A small sound classifier, trained from scratch.
Data: 15625 training examples, 91.8 epochs.
Rows from block 7 of a small sound classifier, named by matrix and row number. Rows with one number belong to one channel. Each number is 128 + 24 x the weight over its row's rms, rounded and kept within 0 to 255. All counts start at 0. Numbers have three digits each.
After each channel's rows are labels from the 100 clips, of 14976, where the channel reaches its highest value: "strongest on" is what is common among them; "peak in band" is the frequency band that holds the peak. Only what is clearly more common there than usual is listed. The data: read English sentences (LibriTTS-R).
# convs1: first pointwise conv (model.blocks.7.convs.1.weight, 352x352x1x1), inputs 213-283
# convs3: second pointwise conv (model.blocks.7.convs.3.weight, 352x352x1x1, transposed), outputs 213-283

convs1.173:128128128128128128125128128171128128128128128128128128126128128128128128128128128128128128123128128128128128128128128128128128128128128128128128128128128128128128128128128128128128128128128128128128128128128128128
convs3.173:126128128130130128128128129129128128128128128128128129060129129128129129127128128128129128099129129129127129129129129074129129129129129128129128129137129000129127128128128128128128128128128128128128129128127128128
strongest on: voice: female
peak in band: 2000 to 4000 Hz

convs1.209:128128128128128128126128128000128128128128128128128128124128128128128128128128128128128128126128128128128128128128128128128128128128128128128128128128129128128128128128128128128128128128128128128128128128128128128
convs3.209:130128128125125128128131128128131129130130129129130128124128128130128128130129129128128130194128128128129128128128128000128128128128128130128128128128128123120124129115128127118128117119117117117117129126128107118
strongest on: voice: male
peak in band: 4000 to 8000 Hz

convs1.288:128129128128124128149128128128128128128128128128128128125128128128129128128128128128128128128128128128128128128128128125137129128128128128128128128128128128129130128127128132128127128128128128128128128128125128128
convs3.288:129125134129128126143131140139129132131134136133131138139140139133157138136139138138139133159138139138135139139139138133138136138138138132139138132129145127153127138131000134134145134134131134134134127133114135134
strongest on: voice: male
peak in band: 500 to 1000 Hz

convs1.350:128130128128149128166127128130128129128128130138129128093128128127122128101128128128129128060128128128128128129128128165118129128128128128128128136128169128129115128128128134128128128128128128128128128128133128128
convs3.350:128128128128128128128128128128128128128128128128128128128128128128128128128128128128128128128128128128128128128128128128128128128128128128128128128128128139128255128128128128128128128128128128128128127000128029128
strongest on: voice: male
peak in band: 0 to 250 Hz

convs1.146:128128128128128128127128128128128128128128128128128128128128128128128128128128128128128128128128128128128128128128128129128128128128128128128128128128128128128128128128128128128128128128128128128128128128127128128
convs3.146:128129128128128128128128128129128127127127128127128129128129128127129129126128128128130127127128128129127128128129128128130129129128128127131128128128129128128129124131127129129131129129129129129129129129122129129
strongest on: voice: male
peak in band: 0 to 250 Hz; 250 to 500 Hz

convs1.300:128126128129128128133129128128128127128128130129131128128128128128133128136128128128128128128128128128128129128128128127128129129128128128128128130128133128128124127137130126128130128128128128128128128128127128128
convs3.300:128128129127128129127178177135178155174170170155188166129151180167144148151178179177137169134179173134161173165151177128140193165169178172135174184129164129128131137130141130130255130130131130130130129130136129130
strongest on: voice: male
peak in band: 250 to 500 Hz

convs1.303:128128128128128128128128128000128128128128128128128128126128128128128128128128128128128128125128128128128128128128128195128128128128128128128128128128128128128128128128128128128128128128128128128128128128128128128
convs3.303:123131110136144168125122118128122110120117120119122123151112119116116114109124122121116120065120116113107114124114117103116121115119121124120121105125120143156144071139147134138110140139141139140140132138065138140
strongest on: voice: male
peak in band: 4000 to 8000 Hz

convs1.270:128127128128129128192130128128128128128129128128128128123128126128127128125128128128128128129128128128128128128128128125128128128128128128128128129128128128129136129127128129128128128128128128128128128128128128128
convs3.270:128127130128130126125154162135155129153136149133154152129140163134140133132155161158132142129158166133134159150136164146131148136159158148131158158150132126052099117087154098082126066069104066063067132087142049064
strongest on: voice: male
peak in band: 500 to 1000 Hz

convs1.187:128122128128112128140130128179128127128128128128128128255128128127116128171128128128126128113128128128127130128128128121129128128128128128128128128128126128128127129129128128128128128128128128128128128128130128128
convs3.187:136119129123124130130132132129132130131131137130131131071129133130131127128134134135127130124136133127130132131127134129126131129132134131127136133132131130127133131130129132130131131131130131131131121130127129131
strongest on: voice: male
peak in band: 4000 to 8000 Hz

convs1.43:128128128128132128117128128121128128128128128128128128113128129128123128125128128128128128129128128128128127128128128136123128128128128128128128128128119128128127128129128128128128128128128128128128128128128128128
convs3.43:152137127116112137129064126136062041054052115060059132017136128055134140099111102116140053161121129139085131131140127133137131136132129048139115135099143126127135136138136132136173136136131135135136131134121134135
strongest on: voice: female
peak in band: 2000 to 4000 Hz

convs1.304:128123128128125128255125128126128127128128128128128128123128128128127128127128128128128128139128128128128128129128128128121128128128128128128128197128128128128128128128128127128128128128128128128128126128128128128
convs3.304:128128129129129128128127129136128127128127128122127131134138129126131135124129128128136127129129130136125130131137129118136130133131129127136128131127144128128128207129115128128000128128128128128128129128127128128
strongest on: voice: male
peak in band: 500 to 1000 Hz; 250 to 500 Hz

convs1.289:128128128128128128132128128130128128128128128128128128181128128128128128128128128128128128126128128128128128128128128129127128128128128128128128128128128128128130128128128128128128128128128128128128128128128128128
convs3.289:150129129128126129128131128128132134132132129131131127128132126136131132148129129128134133119127128132142128127132127119134130132128126133133127130125130129128056129120128122123120123123131124124123145126123114123
strongest on: voice: female
peak in band: 4000 to 8000 Hz

convs1.296:128129128128129128255128128128128128128128128128128128128128128128128128122128128128127128129128128126128129128128128131128129130128128128128128129128129128128129128127128133128127128128128128128128128128130128128
convs3.296:131128138124124120153125158168124126125125134124125172131169166124152160119143133147160126129152162163126166172162163122178172162169167123157145169109171126148153215130002124125123125124135125125125131127101127125
strongest on: voice: male
peak in band: 500 to 1000 Hz

convs1.272:128128128128128128128128128000128128128128128128128128127128128128128128128128128128128128125128128128128128128128128160129128128128128128128128128128128128128128128128128128128128128128128128128128128128128128128
convs3.272:119121128130138125128091102126092088087075107047087120222127113074124129078088085098129076113103110129089116121128111103127127127116111082128093124126128143120136128131128112130174131130129131131131000129135131131
strongest on: voice: male
peak in band: 4000 to 8000 Hz

convs1.21:128125128128132128135128128128128128128128129128128128134128128128128128126128128128128128130128128128128128128128128125137128128128128128126128127128138128122128128128128107128131128128128128128128128128128128128
convs3.21:128127135127127118130129128128129129129129128129129128129128128129128128129128128128128129128128128128129128128128128128128128128128128129128128128134129128136128130128060128127127127127128127127127128127126127127
strongest on: voice: female
peak in band: 500 to 1000 Hz

convs1.222:128142128128131128255128128105128129128128131130128128119128128126116128140128128128126128215128128128127129131128128043142126128128128128128128208128173128126130128128128129128128128128128128128128128128160128128
convs3.222:182140126063070131128126124109123132125126126134127120122118124127123108134128129126103127131126124107132122120103125128094120114121126126105125124134113127076117137114114129119124121121118121120121118118120116121
strongest on: voice: female
peak in band: 250 to 500 Hz

convs1.34:128133128128130128116128128135128128128128127128128128129128128128129128129128128128128128127128128128128128128128128134125128128128128128128128130128127128128130128128128128128128128128128128128128127128124128128
convs3.34:124116126127127125129118135146118086111095128093119139133137142093131139108132129137140098113140137130078135139136143125135132136138141106128134123185134127143147112132127126129114129128129129129130133134196136129
strongest on: voice: female
peak in band: 250 to 500 Hz

convs1.191:128128128128128128115128128127128128128128128128128128129128128128128128128128128128128128132128128128128128128128128127126128128128128128128128160128128128151128128128128128128128128128128128128128128128128128128
convs3.191:128124130127128126131127127126127128127127127129127126128126127128126127126127127127127127128127127127129127127127127129127126127127127127126127127128122128133128130128075128128135128128128128128128129128127128128
strongest on: voice: female
peak in band: 500 to 1000 Hz

convs1.122:128128128128128128134128128047128128128128128128128128161128128128128128128128128128128128000128128128128128128128128133128128128128128128128128127128128128128128128128128128128128128128128128128128128128128128128
convs3.122:118127128131135128128128128128128128128128128128128128132128128128128128128128128128128128091128128128127128128128128184128128128128128128128128128129128128129130128130129000130128130130130130130130255130130130130
strongest on: voice: male
peak in band: 4000 to 8000 Hz

convs1.319:128130128128113128255127128128128127128126129136128128157128128130124128123128128128128128097128128128129127125128128255133122128128128128130128181128131128128109129128128130128130128128128128128128128128138128128
convs3.319:128128128128128128128128128128128128128128128128128128128128128128128128128128128128128128128128128128128128128128128128128128128128128128128128128128128129128129128128128128129128128130000071000128160129128129098
strongest on: voice: male
peak in band: 500 to 1000 Hz

convs1.243:128129128128128128127128128128128128128128129128128128117128128128128128125128128128128128129128128128128128128128128133128129128128128128128128128128128128129128128128128128128128128128128128128128128128128128128
convs3.243:131116123125123129121151136129150142152149144134152128100128134147128126112145142140127152133136134127137131129127134079129128128130132152128140129135126130148138191136187131133134132131131131131132133132137134131
strongest on: voice: female
peak in band: 0 to 250 Hz

convs1.205:128128128128127128128128128128128145128128128128128128128128128128127128127128128128128128128128128128128128128128128128128128128128128128128128128128128128128128128128128128128128128128128128128128128128128128128
convs3.205:128120226127127020238126129129126125127127126128128129118128129126128129113129128129130127112129129129125129128129129129129128129129129130127129128153126129142134123132096130130091131131130131131131128131157131131
strongest on: voice: female
peak in band: 500 to 1000 Hz; 1000 to 2000 Hz

convs1.232:128128128128128128128128128128128129128128128128128128126128128128128128129128128128128128128128128128128128128128128129127128128128128128128128127128128128128128128128128128128128128128128128128128128128128128128
convs3.232:131124177128123106173145128130143114142131124111140129149128128119128129109126129127129138132127128129098128128129128129129128129129127142131126123129131116131125161123125135128109128129138130129129129126102127129
strongest on: voice: female
peak in band: 250 to 500 Hz

convs1.294:128125128128128128145128128139128128128128128128128128087128128128128128129128128128128128000128128128128128128128128128127128128128128128128128127128129128128128128128128128128128128128128128128128128128128128128
convs3.294:255127127020013128128128128126128128127128127128127127152127128128127127128128127128127128117128128127128128127127128108127127127127128127127128128128127131127123132128127125124128128128128128128128082127120126128
strongest on: voice: male
peak in band: 4000 to 8000 Hz

convs1.25:128128128128121128128128128132128130128128128129128128135128128128128128124128128128128128127128128128128128128128128129118129127128128128128128125128130128128130128127128126128128128128128128128128128128128128128
convs3.25:127127128129129127128122127128122125122124125127122128129128128124128128125126126126128123128127127128125128128128127128128127128128128122127127127129127128127128122128126128128135128128128128128128127128127128128
strongest on: voice: female
peak in band: 2000 to 4000 Hz

convs1.7:128129128128129128126128128129128128128128128128128128129128128131145128127128128128130128129128128128128126128128128124127128126128128128128128126128128128128128128130128128128128128128128128128128128128127128128
convs3.7:128100120130130140126131134138131124127124137114128133093139134118147144106134136136143124120136135141083136134141134129141137138135133126146136141143137142080134113130000126130236131131131131130131135130083129131
strongest on: voice: female
peak in band: 2000 to 4000 Hz

convs1.116:128134128128124128255130128171128128128128128128128128121128128128132128132128128128128128215128128128128129128127128143129128128128128128129128125128120128127129128128128127128128128128128128128128129128131128128
convs3.116:130132128128129130128218135127198161205199177171197130130127136191128125152170180152125212119153135125145131132126138130124131128131136209126166130135128167126128130128128127130127128128129128128127180132126126127
strongest on: voice: male
peak in band: 500 to 1000 Hz; 250 to 500 Hz

convs1.111:128128128128127128000128128129128128128128128128128128123128128128129128128128128128128128137128128128128128128128128122128128128128128128128128130128124128128134128128128128128128128128128128128128128128129128128
convs3.111:128128128128128128128128128128128128128128128128128128128128128128128128128128128128128128128128128128128128128128128128128128128128128128128128128128128128128128129128125128128128128128128128128128128128128128128
strongest on: voice: female
peak in band: 500 to 1000 Hz

convs1.75:128128128128129128128128128128128128128128128128128128130128128128128128128128128128128128129128128128128128128128128128128128128128128128128128138128128128128128128128128128128128128128128128128128128128128128128
convs3.75:128128128128128128128130152166131129129129142129130160129162153129160169129144141147170129124149154168128156157168152128169157164157153129174146157128162128127128130128128128128129128124128128128128128093127128128
strongest on: voice: male
peak in band: 0 to 250 Hz

convs1.2:128138128128139128135128128121128128128128128121126128131128128128128128129128128128128128000128128128128128128128128050131128128128128128128128128128128128128127128128128127128128128128128128128128128128128128128
convs3.2:241132129008006128131133129128132132132132134132133128115129129132129129127132135132128132111131129129128129128128129129128129128129129133128132129142129127126128123122127126120124120119119120120120126123124120120
strongest on: voice: male
peak in band: 4000 to 8000 Hz

convs1.45:128126128128137128164129128126128126128127127129128128148128128128127128130128128128128128130128128124128127128128128121137128128128128128128128174128122128128128128128128128128128128128128128128128128128121128128
convs3.45:133117131112123126138123076079124127126126110126125062128069066127079082130109113098078126125086067080129061062079072145069074069064066125089099070095057120127139127139131104140116141140139139139140181137141141139
strongest on: voice: male
peak in band: 0 to 250 Hz

convs1.279:128128128128128128125128128121128128128128128128128128127128128128128128128128128128128128177128128128128128128128128125128128128128128128128128128128128128128128128128128128128128128128128128128128128128128128128
convs3.279:114128128147142128128130138137130129130129134131130139178139138130138137130137134137136131000137138137130137139137138000138139138139139131136136137140137129127126126128128124128121128128128128128128134129128128128
strongest on: voice: male
peak in band: 2000 to 4000 Hz

convs1.276:128127128128124128128128128127128128128128128128128128131128128128121128128128128128128128127128128128128129128128128124131127128128128128128128138128127128128127127128128123128127128128128128128128128128131128128
convs3.276:128127128127127128128124128130124124123124127126123129127130128124129131124128127128131124129128128132126129129131128129131128130129128124131128129127129131128128127128128128128255128128128128128128123128127134128
strongest on: voice: male
peak in band: 250 to 500 Hz; 0 to 250 Hz

convs1.180:128130128128127128000128128101128128128128128128128128120128128128128128115128128128128128122128128128128128127128128126123128128128128128128128131128118128128128128128128128128128128128128128128128128128128128128
convs3.180:129123124126127122123146131136146142142143140146145134109132132146135132139134135132131141128132131128146131135132133138131134132132134141129133129171128182128137121135142138142167141142142141141141134141106141142
strongest on: voice: female
peak in band: 2000 to 4000 Hz

convs1.59:128126128128128128184128128130128128128128128128128128177128128129130128122128128128128128133128128127128128128128128157111128127128128128128128247128123128128124128128128127128128128128128128128128128128101128128
convs3.59:140059127124120122123087125145088105090097064112090137173148123105147145104103074103145099161115132149127142133143123132129144135138123096152102153064134111146125176135151139132129133132133132132133131090104131132
strongest on: voice: male
peak in band: 0 to 250 Hz

convs1.129:128128128128128128127128128126128128128128128128128128125128128128128128128128128128128128097128128128128128128128128128128128128128128128128128128128128128128128128128128128128128128128128128128128128128128128128
convs3.129:127129128129129128128127127127127127127127127127127127114127127127127128127127127127128127128127127128127127127128127158128127127127127127128127127127127198128128128128128128128128128128128128128128128128128128128
strongest on: voice: male
peak in band: 2000 to 4000 Hz

convs1.179:128128128128128128131128128128128129128128128128128128129128128128128128149128128128128128124128128128128128128128128127172128128128128128128128127128131128128128128129128127128128128128128128128128128128129128128
convs3.179:129132128128128128128126130133125126126127127127127132126134131127132132123128128128132127128128131132126132132132130128134132132133131127132128134135135129129129128129129128128127128128128128128128128129126128128
strongest on: voice: male
peak in band: 0 to 250 Hz

convs1.265:128128128128128128217129128128128128128128128127128128127128125128128128127128128128128128128128128128128128128128128127128128128128128128128128129128128128129133128126128127128126128128128128128128128128128128128
convs3.265:133129129121123124135110077092110110111119103106108079092092080121096103094088097087104118117084075099111080083103078093100077095078079115097089071123118132234131128154000140136113137137137136137136120134157137137
strongest on: voice: male
peak in band: 500 to 1000 Hz

convs1.335:128129128128128128128128128128128132128128128128128128128128128128124128007128128128128128129128128128128128128128128127127130127128128128129128007128130128135130128128128123128125128128128128128128128128125128128
convs3.335:129126125127126129129141168156141137139139153136140168128166167139171159154157151161158139135163167165137168171155167129163174160168169139184159181130161124125116255115126119122112120121123120120121126122129121120
strongest on: voice: female
peak in band: 250 to 500 Hz; 0 to 250 Hz

convs1.199:128128128128126128062128128114128128128128128130128128128128128128128128129128128128128128130128128128128128128128128132129128128128128128128128139128124128128128128128128128128128128128128128128128128128130128128
convs3.199:108130125159160133127121128130121125122124123122121128111129128124128129128126124127130124133127128129126129128129128124128128129128128123129126130117128117125129121129129130129164129129129129129129128129108129129
strongest on: voice: female
peak in band: 2000 to 4000 Hz

convs1.178:128128128128128128047128128099128128128128128128128128117128128128128128126128128128128128124128128128128128128128128127128128128128128128128128134128123128128128128128128128128128128128128128128128128128128128128
convs3.178:095122127233221142133106126128105125114123114121111130121131127123129130129125123126131122136126126131125127127130126129128128130127127114129126129110129119128131123132128139133130134133134133133134130133125132133
strongest on: voice: female
peak in band: 2000 to 4000 Hz