A small sound classifier, trained from scratch.
Training: batches of 128, held-out accuracy 99%.
Rows from block 3, named by matrix and row number. Rows with one number belong to one channel. Each number is 500 + 50 x the weight over its row's rms, rounded and kept within 0 to 999. All counts start at 0. Numbers have three digits each. After the name is the row's rms in percent of the matrix's.
# convs1: first pointwise conv (model.blocks.3.convs.1.weight, 240x240x1x1), inputs 120-239
# convs3: second pointwise conv (model.blocks.3.convs.3.weight, 240x240x1x1, transposed), outputs 120-239
convs1.11 012:519488499500501500499444503486510503497503500500502500455500501557317627509499498501500500500522500500491522380529496500500499500296500500499498466500498500508500500547660506446501510500506514500518492486502500500498506500500500478499651504503500499500467529500479492663491518299522500500500497493506500500498499500507500510489502543500488495500501500500501496
convs3.11 027:501500501501500500500501475500496498503500500503505501499501500502500499500500500500500503502500502502502500501500501502502502502500502502502501502502500502501502502503500500501499500498499498498508498499499498499500500500499498499498499501499499499498500498499498501496499501500500500500500501500502500499500500500499500500500500501500501501500500500500501500
convs1.17 235:500503500500500500500481497500502500497501500500500500499500500507479498500500501500500499500502500500500500485502501500500500500500500500500500499500500500507500500448498497501500508500501500500502499499500500500500500500500500495497500475500500500500495500500502498512501501493501500500501500501489500500498500500517500503500500491500500500500500500500500500
convs3.17 069:526662499476490530507489776507482538481517487489449495536496519519537467496482518503504468479646479480478512507500460480479476466725479480480456472479503479511479480537525501488554501507507526508508506494508508508510508519508508521519503538511508508508511508508532442525497499481493494494508474468505494453491497494517494495494493494494438503494496494494500494
convs1.18 127:499500433500500500500510502507500500500501500500499500505500497501496521500500502500500494500490500500500499491502499500500500500500500500500500500500500500508500500501475498499500507500501500500499500502501500500500500500500500542505503498501500500500501500500499496504504502999501500500501502496502500500505500500492500519506500509500500500500500500500499500
convs3.18 052:444479403572487514511503500493491526519499505506486504495497497498481488533499498506527462479565478478491507492500497479478484478477478478480498476479513479547478478489352497613514497502500493500493506500500500500500498499500500523511497526498500500500441500500497476503509503480508508508510470500501508509506509508463508491508508507507506508508508508508508507
convs1.22 196:501501503500500500500497461500500500494500500500500500498500500425502500501500500500500501500500500500500501494511500500500500500497500500500499492500500500494500500536509497429500512500500590500498508499500500500500500500500500509476494518500500500500499500500548504482500000642501500500500500924501500500501500500516500514500500501500500499500500500500500500
convs3.22 283:500548493500500500500499500500499500500500500501500645497502500500501499500500500499500500501501501501501501500999502501501501502502501501501503501501500501500501501501501412500496467509508504508500506502508508508292507504508508502506505502507508508508496508508509502504500503499501500500502501642504500501500500500503500502500500501500502501500500500500501501
convs1.23 085:530493526500499500498470504509494501473501500500499500528500502501583460502500502500500505500386500500501505493510500499500500500509500500500499508500500500508500500476487493495500502500498495500490491507500500500500502501500500493529481499497500500500501500500488562509500499999500500500500500504493500500494500500486500538509500500500500498500501500500500500
convs3.23 136:496432677498499505514501283467486526382497500429510498542477498483620348521499497504515360546129547548554523543499508548549547574505548546548462548547522548504547547696533500346763500500500500500569499488499500500501501499500500509503502494500500500499389499500496496500505505498505506506509557488513506497506505506510506496506506508506471507506505506506508505
convs1.24 013:512500494500500500502493469493524499517491500500497500454500501476499540508497499500500499500488500499500500470492505508500500500493500500500503502500500500483500500392495420000500476500502520500506516501501500501490500500500500493486525398505500501500467496500510506564500508367525500500494496495486500500494500500482500508500500532500499496500500500500500500
convs3.24 006:500500501499502499500000499499500500503499499503500499498499500501500499501500500499499500500503499500500500499500500500500500500499500500500500500500500499501500499038501500500499500500499500499500500500499499499500500499499499500500499500500499499499496499499500498500500500500500500500499500500500500500500500500500500494500500500500500499500500500500500500
convs1.26 273:503499508500500500500501501499501500493500500500500500496500500508505480500500500500500516500505500500500500519506501500500500500500500500500500497500500500489500500497501497497500506500501498500499491512500500500500500500500500500494498500500500500500500500500496499499500498000500500500500500505503500500499500500497500498503501498500500499500500500500500500
convs3.26 293:494434499499500500500594514494504500639490501497503497489499494504507482502506492499500500505485504504506722490497572504504512580548504505503496503504928504499504504000509498580469500503503505503508504498503503503490504503503503504502504499503503503503483503503508511505499499511499499499498504518497499499499498499413499488499499499499496498499499499499498499
convs1.27 083:497503600500500500500494485500489499553498500500499500502500500564502467497500500500500460500503500500504502449499501500500500500481500500500498530500500500438500500494592502471500550500500480500618490535500500500500499500500500596495524544500500501500492500500845501500502508422500500500515500492498500502508500500510500499500500499500500494500498500500501501
convs3.27 161:494491000524526500495466474111478494578480495515553521509497496514303519478503487498494501498487499499499505490503501498498498502501499499498382498499508499503499499513541499496408500513511501511486517500511511511498508507511511508503502526516511511511509512511520501512508508499507507507508515491510507514507508507495507505507507507507499506507508507507508507
convs1.31 014:493497481500499500500458352505488501453492500500500500497500499491496534498500519500500496500498500499492544517439514496500498500445500500500514492500501500507500498519592453495500513500500582500476500483499500501488500500500500299505481627502500501500498496500572471338501127445478500500517498500373500500492500500488500497525499500500500528500500500500490499
convs3.31 006:495500418509497511522504500504524508429510512511479499496524510492463499501494509486510508490454488489487485547516506488488490500496489488489503487488500489502489489471485500457509499471469504470451494506470471472496467470470471505487492593473470471470480472471495489432508505512508508510506499499499509497510506510490509461509510509509477505508509510510508507
convs1.36 021:498499500500500500500506328501500500482505500500499500491500499525485494497500508500499523500504500500476507536432522497500501500510500500500504529500502500499500500510529492484500505500500531500460467471499500500493500500500500226512465575501500501500513497500508457339501219483496500500481500487407500500492500500500500490522500492500500480500499500500498500
convs3.36 037:500500500500500500500500499500502500499501500500999500500500500500500500500500500500500500501500500500501500508500501501500500500500500501500500500500500500500501500498500500500503500500500500500499500499500500500500500500500500501500500500500500500500500500500500500500500500500500500500500500500500500500500500500500500499500500500500500500500500500500500500
convs1.39 318:498504499500500500500494502500500500493499500500500500507500500492490499500500500500500500500506500500500499500496499500500500500498500500500500496500500500494500500504501517502500500500499501500500501499500500500500500500500500505475500500500500500500501500500507484494500500498500500500499500499500500500500500500500500499500500500500500500500500500500500500
convs3.39 026:494534890491525452500493480464585485503470513493497497506489469473494509501537468484478493488605489489496419612500416488488484440523489487490483493489411489589489489499555508486450501444451428449846476497451451450494428438452452436475490448454451451451479453451475490488482461495479475476493503530496475464480476476489476493476478474476503495477480477476446482
convs1.49 254:500500500500500500500497384500501500503500500500500500500500500553500500500500500500500500500501500500500500500501499500500500500503500500500500500500500500503500500485495338500500500500500527500500498500500500500500500500500500501430498500500500500500502500500442500477500458495500500500501500514492500500500500500493500509500500500500500500500500500500500500
convs3.49 392:500501504500500500500500500500500500500500500500500499500499500500500500500500500500500500502481502502503500499515502502502502501500502502502500502502500502501502502492500486500500141500500500500500500500500500500496500500500500499500500499500500500500498500500500500500500500500500500500500500600500500500500500500499500500500500500500501500500500500500500500
convs1.52 264:500501500500500500500497511500500500492499500500503500500500500682498497500500500500500500500506500500500500501499500500500500500504500500500500500500500500503500500497500223500500379500500461500500500501500500500500502500500500501527500494500500500500493500500154499404500500499500500500500500440506500500500500500511500704500500501500500500500500500500500500
convs3.52 333:500515501500500500500498500500502500500500500500500500500500500502501500499500500500500500500499500500500500499500500500500500500501500500500500500500500500500500500501500458500500502499499500499500500501499499499000500499499499500500500499499499499499500499499495499499500500500500500500500500512500500500500500500494500500500500500500500500500500500500500500
convs1.55 017:496492483500501500503561398487541498537499500500509500509500500551495444500500497500500503500476500504473502507341521499500499500573500500500501517500500500547500500430384646520500608500501557500555412466501500500492499500500500024366496529500500502500504500500363462299496423449500500500499499500568500500497500500493500509511500447499499494500500500500499501
convs3.55 012:499505659534492497544507447497846528510498563547542522513505500455499488520502500498500500513573513513515515456508518513513513509444513513514618514513512513479513514518494500502516498506509505509344509513509508508502509481509508496520509549509508508508486508508547480498500501510501501501494512497527502502501497501421500548500501500500470494501500501501503499
convs1.60 073:503498458500500500499469489497490500507482500500499500512500495447503496495500500500500500500201500500496500466472548501500500500557500500500500502500500500500500500624496627515500475500500501500484451497501500500500500500500500502000499512500500499500498499500561454497500489547502500500499500436763500500540500500627500504501500501500499495500500500500500500
convs3.60 597:584496497477501500495563501800477502496902478493498500451498696500585501536171889623501485500473500500498498500406500500499500496500500500499504499500497500500500500515506500496500500497498498498499498491498498498499498500498498499498497502496498498498502498498499497498501501501502502502499499501501502499502503502505502509502501502502506499502501502502502501
convs1.61 102:500499501500500500500519512499500500502500500500499500495500500511498525501500500500500497500506500500500495504498500498500500500497500500500500524500500500498500500491501479496500500500499500500488499501500500500500500500500500575482504495501500499500485500500504500454500501507499500500500500501500500500500500500494500496505500500500500500500500500500500501
convs3.61 006:504516535504476507494370458490496563550496488235476505382506496432588530638503495500508504489339489489485503394496496489489491493459490490488593490489504489443489489506496493506390500547553531551642523607553552553519541507553551588530464507538556552553503555552521496506502503500500501501502483502500501497502507502729501518503502503502498497501502501501506499
convs1.66 200:500500503500500500500566504500499500501500500500500500499500500489502514500500500500500500500475500500499496500508500500500500500498500500500500501500500500499500500496487483500500499500500499500503500501500500500499500500500500510499494497500500500500503500500501504489500508507500500500498500501475500500500500500486500499503500501500500499500500500500500500
convs3.66 021:482500486467506481498379510498545463474503414507495464509497499516512481503499499504486460476651479480463423395492377478478460474515479478472645483478443478531478480911503502494502496533531510531450516425531531531493531493532531493561512465528531531531552533531528508423523508504523524525518503498523524521522573524523524490524523522525475516525523525525561557
convs1.67 352:500501500500500500500488496500500500500500500500500500500500500529499496500500500500500500500501500500500500497500500500500500500499500500500500501500500500501500500498499506500500498500500000500502500500500500500500500500500500505502500499500500500500504500500553500527500511538500500500500500609587500500500500500505500502500500500500500500500500500500500500
convs3.67 376:500470504499500500500500500500500500500500500500501500500499500500503501501500500500500500499500499499499500499494499499499499499499499499499501499499500499500499499500500189500498510500500500500500500500500500500428500500500500501500500500500500500500499500500501500499505504503505505505504500519506505502505505505497505500505505505505502503505505505505506505
convs1.69 212:499500500500500500500504503499498500502500500500499500498500500497501505500500500500500500500499500500499499505500500500500500500499500500500500500500500500497500500496500488499500497500500497500498499502500500500499500500500500534499499499499500500500504500500498500498500507503500500500497500497490500500501500500495500499501500503500500498500500500500500500
convs3.69 047:513483543509499499469534617475490494501478501530544533531493473536536445497522464503502499519505518519521561531597499520516525494999520518519410505519482518580517518436700488471495507525526527526484510514526526526510522528525526520499522547529526526526483526526503511520493503488492494494495509519481494505494490493508493396493493492493492492494495494494499496
convs1.70 213:495504497500500500500503516500499500507500500500500500499500500502497506500500500500500500500459500500499496548501501500500500500489500500500500501500500500512500500517495490500500500500500499500504500500500500500500500499500500508500498496500500500500509500500500502486502506501500500500498500500453500500500500500496500498500500504500500497500500500500500500
convs3.70 038:377486457561397462493509469480550482461495532494430488484532473498501392494518483442498543529761530529513306390512504528527526505451528529528511523528505529571529530586523500574811499463460453461446511492462460461465449427461460510518500508451461461459468462460508522456493483425490493493484443504476493510487481493498493526493491492493484486493493493494500499
convs1.74 144:504500501500500500500504484499499500497500500500499500498500500477500525500500500500500500500500500500500501505506500500500500500499500500500500503500500500507500500453478480500500503500500499500499500500500500500498500500500500514501491506500500500500506500500502504499501498502500500500499500498483500500500500500499500495509500500500500499500500500500500500
convs3.74 010:492533480499498512507493508526528506375578502510539513840478546510512509519464550648508620473584477473466466550494454474472472485479474475473517487476464473694477475529482499497508500506505494506551530518506506506500514512506506496527533508508506505506567505506502492502506507538503506506505504503513506508504504506498506485504506501506473499506506506505503512
convs1.79 229:496500501500500500499479499504502500524503500500497500500500500496506357500500501500500500500489500500500502499469505500500500500508500500500500498500500500552500500490517503499500511500497502500494500498501500500500499500500500502497499494500500500500500500500486488507499500440499500500497500500495500500501500500477500406495499501500500498500500500500500501
convs3.79 187:504526509497496500498500510502497495464502496494500485527494502504195531507497502506498502502501502502499503497502503502502501499513502502502472500502502502502502502576538499257490502503505506505516500488505505505501505515506505497497529523501505505505495504505508504525495496485491493492495476505488492490490494492515493496492491491493500497492494492492492491
convs1.81 159:500503502500500500500542491501501501511501500500500500494500500406479513501500500500500500500489500500500498501239517500500500500464500500500500464500500500504500500463490574501500495500500500500509507479500500500500500504500500502510515510495500500500474499500519497655498509511499500500499500502505500500500500500500500523501500488500500494500500500500500502
convs3.81 406:487495499497493514500501492501554495471500501484502503456499500506586426454467500485500548497500497497496496528503472497497495500502497497497539497497500497527497497501500500500840500495499503499561503527499499499500500504499499498500526498500499499499429499499501500496500500502500500500500505502499500500501500500487500487500500500500501501500500500500498501
convs1.83 119:502499501500500500500599494499499500501501500500499500502500500484500519500500500500500500500501500500500498631506500501500500500495500500500500502500500500500500500475488472497500504500500480500510500501500500500499500500500500521498500496500500500500507500500505505475501511506500500500499500498498500500500500500489500496506500501500500500500500500500500500
convs3.83 011:509481548500540489509434498370493569597339499481600436273416406482511502490693402514458490506496506507507505157480509507507506511509507506506523511506500506467506506503479500482419500501503506503473495509503503503508503509503503481488459420504503503503566503503496460508504495496506503503501508480522503500507507504773504458505503503504505502503503503503503504
convs1.86 242:501500502500500500500540505499499500502500500500500500499500500494500505500500500500500500500487500500499495499502500500500500500497500500500500501500500500500500500499495487500500500500500499500504500500500500500500500500500500505500496499500500500500506500500501503492500507518500500500499500503460500500501500500484500499501500501500500499500500500500500500
convs3.86 015:382450485531447484495500523355539510509404556511495508404496355510502454497621359389495532554457553553538512000554506553554551505488553552554514544553512553562553551591511500543497500489489489490402504496490489490495491483489490518504497514491490489489437489490504428414501492385502503502495487499483503506500495503611502501502501497502479494503502502503502504
convs1.87 114:500500504500500500500505507497501500504498500500500500495500500502496505500500500500500497500506500500500499502497500498500500500499500500500500519500500500497500500502500483498500500500500499500498498502500500500500500500500500567496505492502500499500488500500507500468500500503500500500500500501501500500500500500500500494506500501500500501500500500500500500
convs3.87 008:491463515500485505499494570505501497466500503621487491547497505765363477437498505500498498501512501501501472513506498500501498501515501501501503501501470501499502501494495503494588499481484482484439481484484484484513486486484484492488497520485484484484480483484489509488503502493503502502502562497492502502500501501460501327502502505502513502501502503502504502
convs1.91 016:525509513500500500499508708502510500462496500500507500503500501608455271527501500500500513500598500500506468510512583501501500500491500500500499522500499500573500500558609439486500508500498511500583511498510500499503496499500500500469504553499500500500542498500382530477483509505507500500497501499530500502430500500528500524469499495500498510500500500500504504
convs3.91 015:500502553495499507495510510497501492441497505301513502567500493499000454492503494494498325501491501501501506502517503500501500502497501501501481499501502500601500500606499500528673500500501511501667502478501501500500501501501501587500538484501501501501441501501500486501500501507500500500500503461500500502499498500506500494500500500500477500500500500500492499